From a checkpoint of a small audio embedding model.
Model: 7.53M parameters, waveform 16khz input, arch tdnn, activation silu.
Training: 5800 steps, batches of 96, held-out accuracy 60%.
Data: trained on acted Russian speech (Dusha), 26041 training examples, 21.4 epochs.
Rows from block 4 of a small audio embedding model, named by matrix and row number. Each number is 50 + 10 x the weight over its row's rms, rounded and kept within 0 to 99. All counts start at 0.
After each channel's rows are labels from the 100 clips, of 14976, where the channel reaches its highest value: "strongest on" is what is common among them; "loudest band" is the band of the loudest frequency at the time of the peak. Only what is clearly more common there than usual is listed. The data: acted Russian speech (Dusha). In brackets: how many of the 100.
# conv: width-5 conv, dilation 3 (model.blocks.4.conv.weight, 384x384x5, each kernel summed), inputs 128-255

conv.184:48 47 60 64 50 68 57 60 41 46 35 27 57 70 53 42 46 40 49 33 60 42 51 47 49 56 38 55 53 58 35 55 59 38 38 61 47 44 57 57 49 52 83 66 43 39 36 52 64 54 40 42 75 67 48 62 55 43 52 41 56 40 51 57 55 52 39 41 64 58 40 49 59 49 60 41 53 46 46 70 55 51 61 63 33 61 41 41 59 47 55 55 43 40 45 41 44 60 38 37 51 45 63 42 48 63 62 54 50 52 33 48 47 52 46 46 50 49 48 60 63 49 64 62 45 46 45 43
strongest on: emotion: angry (47)
loudest band: 4000 to 8000 Hz (33)

conv.241:43 48 71 58 55 36 43 56 34 40 50 56 47 52 63 60 58 45 59 51 55 56 50 60 30 55 49 68 49 55 43 43 58 50 54 32 51 60 49 36 62 62 47 51 75 73 56 52 46 38 50 43 40 48 29 66 46 42 64 55 51 34 52 50 52 39 40 48 55 46 63 47 58 24 35 44 40 34 62 60 55 54 67 63 63 40 48 66 37 31 56 62 44 60 38 59 37 59 56 58 49 43 64 56 51 35 46 56 46 53 48 45 60 46 38 55 32 52 52 34 57 59 62 55 39 59 65 57
strongest on: emotion: positive (54)
loudest band: 500 to 1000 Hz (42)

conv.163:51 24 45 69 32 38 38 41 53 44 52 53 45 59 42 47 65 38 55 45 55 58 41 39 49 60 44 54 46 73 52 56 49 47 49 65 57 39 73 71 57 50 46 37 61 59 42 59 59 57 55 50 40 44 32 43 48 45 29 39 61 42 51 54 55 45 64 50 61 37 66 39 48 54 62 48 36 58 43 53 54 27 59 52 40 42 55 47 53 57 52 49 54 44 54 57 54 55 44 60 47 46 49 41 30 36 37 39 57 61 57 46 44 68 45 41 41 55 40 46 48 57 38 53 50 38 48 56
strongest on: emotion: positive (69)
loudest band: 250 to 500 Hz (61); 500 to 1000 Hz (27)

conv.313:52 53 63 36 48 43 56 48 61 58 50 45 37 54 37 47 63 56 45 34 57 66 57 41 50 39 57 57 49 44 50 43 65 62 49 41 62 65 39 56 63 57 64 39 40 47 61 34 38 49 53 51 59 53 64 49 57 45 52 40 43 26 79 44 69 43 42 59 41 56 48 51 53 56 50 49 46 54 52 60 52 50 41 62 45 58 40 49 39 41 39 47 56 55 62 55 68 40 57 43 49 50 53 63 62 60 49 53 30 52 60 60 51 34 45 55 61 39 54 57 54 37 65 46 55 46 49 53
strongest on: emotion: angry (38)
loudest band: 500 to 1000 Hz (39)

conv.332:58 57 30 54 46 57 66 60 47 49 38 52 53 38 54 42 47 52 46 44 54 58 43 60 69 47 50 51 56 39 55 53 47 53 43 43 46 39 66 45 57 61 47 47 38 63 42 68 33 59 35 49 32 55 48 47 23 43 49 52 60 45 37 63 55 29 52 47 47 54 45 74 53 45 44 42 67 57 55 41 67 59 47 56 39 48 47 62 38 36 38 53 50 49 48 48 56 48 59 41 62 52 56 25 69 51 37 24 68 35 49 51 64 39 67 48 46 55 65 43 60 36 53 29 46 37 60 62
strongest on: emotion: positive (41)
loudest band: 500 to 1000 Hz (39)

conv.84:68 44 53 41 43 64 53 33 51 34 47 60 44 40 41 42 61 67 70 69 53 55 63 47 41 53 47 76 42 46 35 36 49 61 50 49 37 66 61 47 60 46 40 40 49 59 54 38 46 41 37 48 44 63 41 43 41 48 23 71 52 48 59 50 61 57 66 53 51 52 54 54 53 52 45 50 58 66 46 44 53 57 44 52 55 56 46 39 46 29 59 55 47 66 55 52 44 42 33 67 45 46 48 38 53 63 49 34 43 60 41 52 56 45 57 50 32 56 48 42 39 54 52 30 37 51 37 43
strongest on: emotion: positive (72)
loudest band: 500 to 1000 Hz (56)

conv.377:33 52 49 47 50 33 49 53 48 47 53 53 36 66 57 43 46 54 45 51 56 69 56 33 47 42 42 49 45 47 47 52 42 32 56 46 41 29 42 76 63 42 45 57 32 57 60 59 61 42 41 46 52 46 59 61 73 28 40 60 36 50 44 43 23 73 62 54 51 56 42 47 51 32 39 38 52 56 53 49 35 56 60 48 25 37 57 46 42 59 58 33 65 34 47 61 47 33 43 42 59 42 43 58 53 56 38 44 47 43 48 60 37 41 63 45 46 50 49 43 44 50 41 44 41 51 43 56
strongest on: emotion: positive (77)
loudest band: 500 to 1000 Hz (41)

conv.133:39 47 45 34 35 44 57 61 41 50 57 59 66 68 53 44 36 49 45 44 39 45 52 60 37 42 48 48 55 42 38 48 50 42 35 45 37 58 27 56 33 39 54 39 56 48 48 33 62 47 58 50 45 57 59 55 48 30 49 52 48 44 58 65 44 37 56 42 55 38 31 48 62 58 47 58 63 54 70 61 53 73 32 31 45 42 51 35 38 43 61 36 36 32 46 48 46 56 35 54 53 53 71 42 65 55 43 45 60 47 46 50 40 59 34 51 34 56 34 63 59 47 38 64 62 59 42 49
strongest on: emotion: angry (60)
loudest band: 500 to 1000 Hz (48)

conv.232:85 48 81 51 47 44 59 54 62 51 65 44 48 50 34 64 45 38 45 50 58 53 51 38 43 70 41 61 35 65 46 53 55 47 48 64 42 66 56 55 50 56 43 43 55 53 46 41 29 41 55 49 47 77 61 38 48 49 53 60 47 52 34 30 48 45 46 38 45 49 61 38 28 45 62 53 43 62 45 43 58 47 51 49 41 45 57 38 55 48 59 35 48 56 52 48 69 43 55 40 68 59 53 49 61 55 42 32 36 60 33 29 39 49 65 44 52 47 40 53 52 62 47 37 37 46 66 49
strongest on: emotion: angry (70)
loudest band: 500 to 1000 Hz (37)

conv.340:55 46 54 30 70 52 44 55 58 40 51 36 60 49 58 58 37 65 56 51 37 49 53 54 64 35 38 47 52 57 67 32 42 46 43 38 42 35 31 60 59 42 26 37 42 42 39 51 55 41 39 42 42 48 62 54 43 33 51 68 45 36 51 44 43 49 59 40 43 56 35 57 70 52 31 68 53 37 62 38 54 59 43 52 39 26 57 46 40 45 50 47 52 44 54 57 40 59 35 43 45 48 51 48 49 51 57 34 43 36 35 54 42 54 64 46 51 48 62 63 60 49 42 42 58 42 60 43
strongest on: emotion: angry (51)
loudest band: 250 to 500 Hz (51); 500 to 1000 Hz (33)

conv.166:55 39 54 70 56 63 30 60 50 56 37 64 47 44 49 53 52 66 65 35 40 42 54 55 47 48 50 64 49 59 56 37 51 70 43 23 45 48 61 46 48 52 39 49 73 55 61 40 59 52 72 52 46 58 35 38 56 43 43 72 39 45 70 42 44 57 47 50 19 35 43 32 36 48 37 64 50 36 46 50 49 44 66 47 62 43 29 56 39 42 48 67 41 41 38 62 58 51 60 51 53 59 65 53 54 58 52 62 32 61 58 58 51 31 50 58 47 45 38 52 47 48 49 51 36 67 26 34
strongest on: emotion: angry (49); emotion: positive (42)
loudest band: 500 to 1000 Hz (45)

conv.160:53 53 40 52 47 54 45 56 43 55 42 52 56 56 53 50 49 45 49 39 60 43 39 38 52 64 58 41 46 54 36 53 55 51 48 27 50 70 44 34 54 49 52 62 52 49 48 42 22 42 31 60 59 57 46 54 39 57 38 60 47 57 48 41 63 55 66 49 39 63 39 53 43 58 52 67 53 38 64 60 38 52 46 33 62 82 60 47 54 61 53 36 38 31 34 45 37 63 60 43 44 65 45 45 52 51 50 41 35 47 49 61 49 33 45 58 52 39 56 42 47 52 59 58 54 58 50 45
strongest on: emotion: positive (48); emotion: angry (42)
loudest band: 500 to 1000 Hz (27)

conv.182:72 46 65 63 40 36 28 45 34 58 55 57 31 68 54 38 44 51 48 35 46 57 54 52 36 52 42 52 39 39 49 67 49 56 55 48 51 56 66 42 63 49 68 56 44 55 43 47 60 67 25 45 47 62 42 45 48 32 66 55 42 57 45 43 62 46 42 52 67 32 49 53 56 47 49 57 69 41 46 56 73 32 40 57 46 36 54 56 49 60 58 34 57 44 43 49 44 55 35 73 48 47 57 64 77 52 60 51 45 50 41 49 42 50 52 48 61 49 51 44 49 58 48 62 61 55 49 54
strongest on: emotion: angry (68)
loudest band: 500 to 1000 Hz (59)

conv.76:56 62 37 54 50 50 53 54 61 64 50 56 44 59 34 46 46 43 41 64 76 39 46 48 38 76 69 51 54 37 49 52 57 32 42 48 39 46 49 38 49 51 45 60 54 48 47 44 36 57 43 54 43 49 44 56 56 48 46 58 55 45 45 54 48 55 46 48 43 43 39 49 46 53 51 47 53 72 59 54 61 48 46 61 43 53 40 41 38 50 50 26 55 38 35 52 47 44 76 54 56 51 48 55 56 48 51 51 47 35 61 61 59 50 44 53 56 41 25 53 44 68 48 41 52 38 47 23
strongest on: emotion: angry (63)
loudest band: 4000 to 8000 Hz (33)

conv.187:57 53 48 39 50 51 39 59 52 63 37 54 58 51 47 58 53 48 46 44 62 66 46 56 46 37 61 46 36 49 64 37 43 63 56 49 39 60 40 48 54 30 49 49 54 47 61 35 32 32 48 58 42 50 48 54 50 53 67 63 66 58 58 55 51 59 44 61 49 34 56 54 46 40 54 55 45 58 49 60 53 51 49 55 51 35 38 59 47 45 41 56 53 21 38 60 39 41 49 37 45 35 36 48 46 45 55 41 49 40 56 66 45 51 49 46 44 55 50 41 50 50 49 63 38 41 49 62
strongest on: emotion: positive (50)
loudest band: 500 to 1000 Hz (31)

conv.179:47 60 51 28 49 55 50 55 48 54 52 33 42 41 44 52 50 68 31 44 55 44 51 31 55 39 31 51 52 47 43 53 45 30 40 32 45 31 39 24 55 53 38 52 54 36 35 58 41 51 41 41 43 66 43 71 53 49 51 61 42 45 52 48 50 38 43 35 52 43 32 45 68 60 44 47 49 52 48 64 56 53 35 35 46 30 45 48 47 42 49 69 58 56 34 33 55 18 55 43 38 51 50 55 52 43 53 53 51 31 55 51 62 37 62 38 60 43 56 55 45 48 60 39 38 47 65 54
strongest on: emotion: angry (63)
loudest band: 500 to 1000 Hz (65)

conv.244:40 55 48 49 59 57 60 56 63 59 59 57 40 61 46 58 60 48 42 34 56 48 47 41 46 57 67 53 48 50 46 50 48 37 70 48 68 43 44 61 32 45 48 65 61 39 51 55 58 50 49 49 40 58 66 49 54 51 45 34 61 44 45 51 51 57 50 58 48 60 65 54 60 66 39 63 38 36 59 28 45 39 51 64 38 51 52 57 47 47 48 44 51 51 51 63 51 64 53 35 62 36 41 23 69 54 56 53 46 49 42 58 40 65 65 52 30 35 35 52 55 60 53 60 58 38 50 29
strongest on: emotion: angry (47)
loudest band: 4000 to 8000 Hz (28); 500 to 1000 Hz (27)

conv.6:69 58 47 48 50 38 52 59 42 70 42 61 36 72 57 57 53 51 56 45 75 43 65 71 46 56 50 59 53 69 51 41 49 77 25 53 54 50 44 54 53 26 50 47 63 48 60 45 48 63 51 60 60 68 71 60 68 44 47 64 56 50 48 62 39 40 46 40 52 44 52 54 51 55 44 42 54 60 52 65 48 58 43 41 29 53 69 54 45 36 36 54 49 54 47 77 52 53 40 46 66 66 33 48 35 39 37 58 38 45 39 61 58 36 52 59 46 57 52 55 49 59 50 54 41 57 53 38
strongest on: emotion: positive (45); emotion: angry (43)
loudest band: 500 to 1000 Hz (43); 4000 to 8000 Hz (30)

conv.15:61 59 44 32 48 33 62 47 60 52 54 39 32 58 50 59 65 36 30 44 49 42 39 62 53 48 58 54 53 62 48 39 28 54 59 59 43 53 55 54 76 39 39 61 36 44 59 51 46 38 36 57 60 34 56 64 52 37 70 57 56 57 48 54 56 60 53 58 48 51 58 59 44 28 58 41 32 46 49 42 54 56 40 43 31 55 42 48 61 50 50 35 41 42 65 59 46 40 42 41 38 59 50 50 57 81 51 40 41 49 44 45 64 52 57 40 63 40 60 44 59 49 55 24 50 57 69 56
strongest on: emotion: angry (68)
loudest band: 500 to 1000 Hz (56)

conv.64:30 56 43 51 68 55 58 42 56 64 53 51 47 54 67 51 60 49 55 66 53 75 45 45 56 40 33 44 53 57 48 52 61 54 38 46 47 42 60 49 36 38 57 56 47 50 54 48 42 60 40 37 44 46 46 60 61 45 44 44 45 43 62 49 51 43 40 62 52 60 39 41 44 44 40 51 50 33 56 47 47 39 42 57 47 45 60 51 47 46 49 54 44 43 79 55 44 68 65 45 66 50 67 68 61 42 56 47 50 47 46 61 70 48 28 48 62 52 42 62 53 29 50 53 61 50 57 39
strongest on: emotion: positive (51); emotion: angry (38)
loudest band: 500 to 1000 Hz (52)

conv.141:57 35 56 59 52 50 33 42 46 41 56 55 57 55 47 51 40 57 73 33 48 54 53 44 42 45 51 46 57 51 59 49 49 50 47 44 53 35 55 51 36 36 46 55 49 47 35 53 54 42 53 55 52 47 50 47 61 36 29 56 57 19 43 46 72 36 39 45 44 54 30 65 56 56 35 36 42 68 48 68 45 54 36 45 20 52 39 45 44 49 45 52 53 39 36 35 60 51 59 38 52 56 52 68 53 43 58 40 55 59 37 61 56 43 61 34 48 51 40 46 39 55 62 41 55 59 57 51
strongest on: emotion: positive (87)
loudest band: 500 to 1000 Hz (43)

conv.202:59 43 60 57 51 57 60 57 42 51 30 58 33 65 51 62 38 53 51 38 55 36 65 60 58 62 58 51 50 48 55 41 52 60 46 68 57 64 54 52 40 53 40 46 53 59 55 24 46 60 53 55 42 52 51 54 51 54 55 48 44 44 51 50 50 42 41 43 47 41 47 58 35 52 30 49 45 57 24 51 56 54 55 48 57 50 40 43 58 43 63 73 53 39 43 56 47 49 62 49 57 69 58 61 41 46 50 42 44 56 39 53 37 61 36 63 66 53 41 42 37 51 41 39 62 49 47 36
strongest on: emotion: angry (62)
loudest band: 4000 to 8000 Hz (35)

conv.302:60 46 45 58 49 54 23 45 45 40 45 55 58 44 53 34 52 62 46 48 43 26 48 47 52 45 44 45 54 44 55 47 50 62 70 45 39 42 38 50 57 69 45 55 54 43 37 44 47 53 56 45 39 36 43 45 49 48 60 46 40 34 41 47 42 63 60 55 57 39 36 51 62 50 57 55 46 53 44 53 52 44 50 71 33 45 59 54 42 35 57 42 43 46 39 64 46 61 42 49 48 49 47 49 40 50 48 44 40 78 44 55 49 31 52 34 37 73 55 39 46 67 70 45 59 65 51 60
strongest on: emotion: positive (61)
loudest band: 500 to 1000 Hz (43)

conv.229:41 49 48 38 52 43 51 58 51 27 42 55 39 59 54 32 51 47 56 35 44 58 50 30 63 51 61 66 66 58 41 45 47 39 37 49 68 73 32 55 51 51 43 50 54 57 44 45 46 41 37 40 58 54 60 55 49 62 47 71 46 39 63 52 64 77 43 61 62 59 45 35 57 60 43 56 45 48 29 54 52 54 58 51 62 32 50 51 56 47 49 52 63 50 62 49 55 51 50 56 49 56 40 43 56 45 49 46 46 55 47 46 46 58 40 49 55 52 46 60 64 52 46 54 59 40 62 40
strongest on: emotion: angry (52)
loudest band: 500 to 1000 Hz (55)

conv.223:38 47 34 44 58 61 65 37 57 55 38 40 51 53 52 46 53 52 47 49 51 45 49 55 36 24 40 51 45 59 50 37 60 62 42 60 37 55 49 36 58 51 49 85 56 57 50 56 54 54 57 51 51 47 38 72 62 56 43 84 54 46 46 61 47 46 61 51 35 28 49 50 51 48 52 53 40 53 35 47 36 55 63 69 62 45 33 46 39 56 54 41 46 38 58 47 56 48 48 61 36 39 37 52 48 51 47 40 47 59 60 57 49 45 49 35 53 33 35 48 55 59 43 46 26 49 52 58
strongest on: emotion: positive (85)
loudest band: 500 to 1000 Hz (49)

conv.279:46 59 58 55 47 58 48 45 41 56 56 67 34 37 48 41 35 21 56 55 48 46 58 29 50 42 42 55 48 59 63 41 44 51 42 44 38 51 42 53 66 64 25 39 52 66 32 40 53 38 34 55 49 41 42 55 62 43 43 56 60 53 47 45 53 55 52 47 44 38 58 47 43 36 50 49 38 49 35 53 61 45 46 36 49 52 31 41 50 44 42 62 52 28 53 52 56 47 41 63 35 48 40 46 49 72 60 58 57 61 51 47 50 43 61 51 63 66 48 55 38 50 37 50 66 68 52 34
strongest on: emotion: positive (70)
loudest band: 500 to 1000 Hz (57)

conv.225:44 66 48 53 59 48 51 46 56 47 39 56 34 68 58 48 55 51 42 63 46 58 62 39 57 50 28 46 49 59 55 50 61 44 51 47 60 52 49 39 53 54 60 39 50 42 56 56 48 45 56 68 49 65 55 38 49 65 38 66 53 23 52 46 45 41 45 75 56 47 48 60 40 52 57 44 59 50 57 45 58 54 58 45 49 35 54 65 60 53 39 37 57 55 52 47 56 50 53 50 42 38 49 65 43 34 51 27 40 53 48 53 59 29 54 37 57 36 33 67 58 47 41 62 46 64 51 51
strongest on: emotion: angry (46)
loudest band: 500 to 1000 Hz (44)

conv.323:55 54 59 54 50 47 38 57 66 75 44 41 57 59 62 57 49 51 53 43 47 23 39 53 50 38 37 40 44 52 63 69 53 68 57 56 59 45 54 48 35 58 51 53 55 55 55 51 57 38 55 08 43 59 41 51 64 39 38 62 44 52 48 50 44 28 47 31 44 48 37 46 46 39 47 42 48 49 39 60 49 63 51 55 37 49 59 44 45 42 44 56 53 31 57 50 48 51 65 45 56 48 67 47 54 38 49 60 57 54 31 63 52 54 50 44 53 38 63 40 30 35 44 47 54 42 47 40
strongest on: emotion: positive (77)
loudest band: 500 to 1000 Hz (51)

conv.292:42 44 45 25 60 55 61 49 42 41 48 30 63 57 32 57 51 57 53 46 47 60 45 50 43 47 42 66 55 44 50 52 50 44 49 59 55 41 40 43 48 39 49 46 50 49 53 35 54 31 47 34 40 44 51 66 58 39 46 56 51 51 39 45 55 43 39 33 52 31 43 45 37 49 55 57 52 39 55 53 48 23 33 28 37 70 59 53 47 52 55 52 47 44 40 59 41 46 53 51 48 47 56 37 51 61 45 34 47 52 55 37 50 48 48 60 52 66 45 45 57 54 41 63 57 48 55 51
strongest on: emotion: angry (44)
loudest band: 4000 to 8000 Hz (34); 500 to 1000 Hz (27)

conv.49:48 46 54 37 35 51 54 43 44 47 35 61 49 38 54 65 48 45 50 51 44 51 49 56 57 59 47 37 59 36 72 46 52 54 47 41 35 55 40 53 50 66 29 44 41 49 55 62 48 40 36 70 45 38 57 57 54 37 46 67 50 55 50 58 34 41 55 58 48 47 48 70 35 55 50 54 58 34 66 59 59 69 55 59 44 60 45 44 53 44 51 60 39 35 52 38 32 60 34 74 35 40 44 50 45 30 55 39 37 34 61 50 47 44 49 48 68 46 57 62 55 55 37 64 23 48 43 52
strongest on: emotion: angry (54)
loudest band: 500 to 1000 Hz (46)

conv.246:55 37 36 51 50 65 63 60 48 50 55 37 47 31 53 53 60 45 45 44 36 39 42 35 39 57 60 45 62 65 55 40 66 44 39 65 43 52 40 38 52 50 32 67 46 57 34 55 34 49 62 48 60 49 62 43 61 30 61 45 37 39 69 63 58 48 66 43 57 44 58 43 57 44 70 44 46 56 52 53 47 47 60 63 60 46 43 61 54 34 62 51 47 53 45 70 60 41 54 73 45 48 71 61 31 52 53 51 44 50 52 66 64 65 52 59 44 50 44 43 43 46 33 55 50 37 35 55
strongest on: emotion: angry (54)
loudest band: 4000 to 8000 Hz (40)

conv.177:63 40 29 38 48 50 41 46 58 45 56 35 45 71 54 49 56 45 51 31 43 45 49 45 42 48 42 53 43 43 39 43 62 64 54 46 53 48 52 68 45 71 43 41 57 47 63 31 57 58 36 38 39 42 62 32 63 39 54 47 67 54 66 48 43 46 47 59 36 32 45 43 45 52 45 47 65 51 68 49 54 42 54 57 47 58 54 36 72 52 62 60 45 47 36 51 43 57 49 47 60 43 42 63 38 55 61 42 51 34 41 68 72 75 50 68 50 42 69 51 59 44 57 63 59 41 51 53
strongest on: emotion: angry (65)
loudest band: 500 to 1000 Hz (39)

conv.294:34 47 66 56 57 46 38 31 60 48 61 56 54 43 50 48 52 50 50 62 61 62 44 40 37 36 61 65 66 59 47 62 38 51 59 50 42 43 56 44 28 66 42 48 43 49 50 56 57 55 44 66 60 43 64 45 54 53 32 64 42 37 48 52 40 69 63 50 51 38 46 46 43 42 36 61 39 45 45 52 56 22 71 37 56 23 42 62 48 53 45 46 53 49 48 57 64 39 46 33 50 76 45 47 49 53 37 49 37 47 37 38 62 53 50 33 38 50 46 67 44 53 46 49 32 40 52 72
strongest on: emotion: positive (53); emotion: angry (43)
loudest band: 500 to 1000 Hz (29)

conv.352:38 53 61 41 45 52 54 40 48 37 47 41 57 39 46 53 50 43 56 47 41 58 57 59 44 51 54 50 42 68 58 61 50 34 34 41 57 49 39 59 36 45 58 35 41 57 70 53 46 50 35 50 56 62 56 44 46 19 66 74 46 47 46 39 28 61 45 53 45 32 42 50 50 48 45 48 31 52 53 58 39 50 72 62 49 46 45 42 38 45 54 37 50 40 55 36 42 49 53 55 57 56 56 60 38 41 51 39 55 45 43 57 73 48 38 54 45 61 46 51 58 54 57 39 57 57 65 40
strongest on: emotion: positive (46)
loudest band: 500 to 1000 Hz (38)

conv.316:56 48 56 72 33 58 52 37 56 57 49 39 49 67 43 51 42 60 37 66 42 51 36 56 63 41 41 41 53 53 44 45 44 69 57 36 38 43 43 64 46 55 43 37 52 44 50 55 35 52 38 26 47 54 50 54 70 49 42 48 48 57 48 41 39 53 38 66 33 42 49 51 50 51 39 58 55 49 54 60 49 53 49 60 58 52 49 50 48 53 35 44 64 43 43 52 51 87 44 50 62 54 40 34 50 48 43 49 53 52 41 52 46 37 50 41 51 35 47 38 65 29 62 59 40 55 37 65
strongest on: emotion: angry (74)
loudest band: 500 to 1000 Hz (36)

conv.235:37 44 47 54 71 43 40 56 48 48 62 56 47 50 50 43 58 28 70 53 46 40 50 30 49 59 47 37 58 50 57 56 71 45 58 45 46 60 40 34 50 44 47 54 40 50 58 57 58 32 46 55 40 47 54 41 65 49 60 45 35 63 46 43 55 42 48 75 45 39 37 37 49 52 34 56 60 57 37 26 69 53 59 48 42 40 55 55 66 47 55 68 40 48 65 42 55 48 52 42 54 43 46 61 64 44 51 38 53 49 46 43 55 48 45 39 60 42 80 39 61 43 59 45 57 54 65 31
strongest on: emotion: angry (79)
loudest band: 500 to 1000 Hz (39)

conv.371:32 40 51 47 53 68 46 41 51 47 51 62 48 47 62 50 31 37 41 58 53 59 49 50 40 47 59 53 48 48 52 51 62 57 41 36 65 64 40 47 58 54 58 32 56 59 30 54 57 28 42 59 31 54 50 41 39 65 19 58 59 59 52 47 53 46 55 58 57 69 50 50 61 44 62 60 46 37 63 56 37 63 36 52 62 58 53 36 52 36 36 22 25 42 52 66 58 54 41 63 41 45 50 53 37 49 53 60 50 61 41 41 55 46 40 49 54 31 62 59 46 45 42 40 41 43 54 47
strongest on: emotion: positive (45)
loudest band: 500 to 1000 Hz (49)

conv.124:66 40 47 45 63 46 52 48 52 39 58 50 64 43 46 38 27 30 38 53 39 46 47 41 37 61 37 50 44 65 38 55 52 65 53 33 53 49 48 43 56 46 57 56 67 45 61 51 81 33 53 34 42 55 39 39 29 50 61 43 38 45 42 51 42 34 44 49 31 55 74 51 39 62 69 50 45 58 51 34 34 55 59 68 37 32 67 40 45 74 47 30 64 58 63 52 57 48 59 34 59 33 58 56 52 54 47 53 47 31 58 50 43 45 44 32 52 45 42 52 57 51 51 69 59 49 40 41
strongest on: emotion: positive (51)
loudest band: 250 to 500 Hz (48)

conv.70:71 45 46 41 36 41 53 63 48 40 47 52 51 54 30 41 46 73 36 66 62 51 57 44 56 49 45 47 54 54 59 47 38 48 60 45 33 33 67 40 46 32 55 60 47 40 43 27 62 36 62 46 47 45 53 32 51 52 40 47 35 45 61 42 67 40 73 34 31 43 41 57 58 56 42 56 65 54 48 49 29 42 41 64 54 45 40 48 37 44 45 64 60 53 51 27 58 49 50 39 48 56 57 38 57 35 50 33 47 53 45 59 42 42 47 36 46 40 57 39 40 53 53 57 60 38 61 30
strongest on: emotion: positive (70)
loudest band: 500 to 1000 Hz (36)

conv.272:49 53 39 52 49 63 32 63 47 41 46 41 44 30 78 48 28 55 39 63 53 53 59 50 33 66 49 41 55 36 57 40 59 57 57 53 42 43 32 60 55 48 50 54 48 47 51 49 41 43 45 63 41 66 71 47 66 55 54 60 55 50 59 41 39 62 38 37 45 49 59 57 49 65 52 62 46 54 30 50 51 41 51 68 40 40 36 50 43 41 51 50 34 56 50 62 58 60 60 43 56 51 59 38 52 41 50 36 48 49 56 49 50 64 56 66 52 43 47 55 42 54 58 58 59 50 55 49
strongest on: emotion: positive (42)
loudest band: 500 to 1000 Hz (27)

conv.27:50 51 46 32 43 42 46 61 49 53 48 57 53 42 61 45 54 49 58 49 47 56 60 60 47 57 51 40 76 51 38 56 75 40 36 33 56 41 38 33 69 47 43 45 33 38 37 47 41 42 43 59 64 58 54 50 70 39 52 48 74 44 63 91 61 41 39 78 41 24 51 39 43 52 60 35 56 57 46 41 68 53 50 36 41 39 56 43 50 45 36 39 50 54 36 57 36 55 35 30 34 60 59 42 57 58 44 43 39 46 53 43 41 46 46 59 60 57 49 82 46 46 58 53 69 60 45 58
strongest on: emotion: angry (81)
loudest band: 4000 to 8000 Hz (49)

conv.363:65 56 27 53 41 53 50 53 57 55 54 59 47 45 55 42 66 48 53 51 53 42 59 30 43 25 70 58 61 55 52 44 59 41 54 59 42 46 46 57 63 51 45 46 49 30 49 40 47 27 59 38 64 47 45 76 40 67 48 42 42 32 39 48 51 52 52 50 48 66 40 53 66 49 46 43 36 49 63 52 57 43 19 46 53 42 63 40 52 51 33 43 57 50 54 53 47 49 51 56 57 51 53 50 51 49 50 43 51 45 57 59 55 49 37 53 46 45 44 46 62 54 56 37 52 55 56 42
strongest on: emotion: positive (63)
loudest band: 250 to 500 Hz (54); 500 to 1000 Hz (27)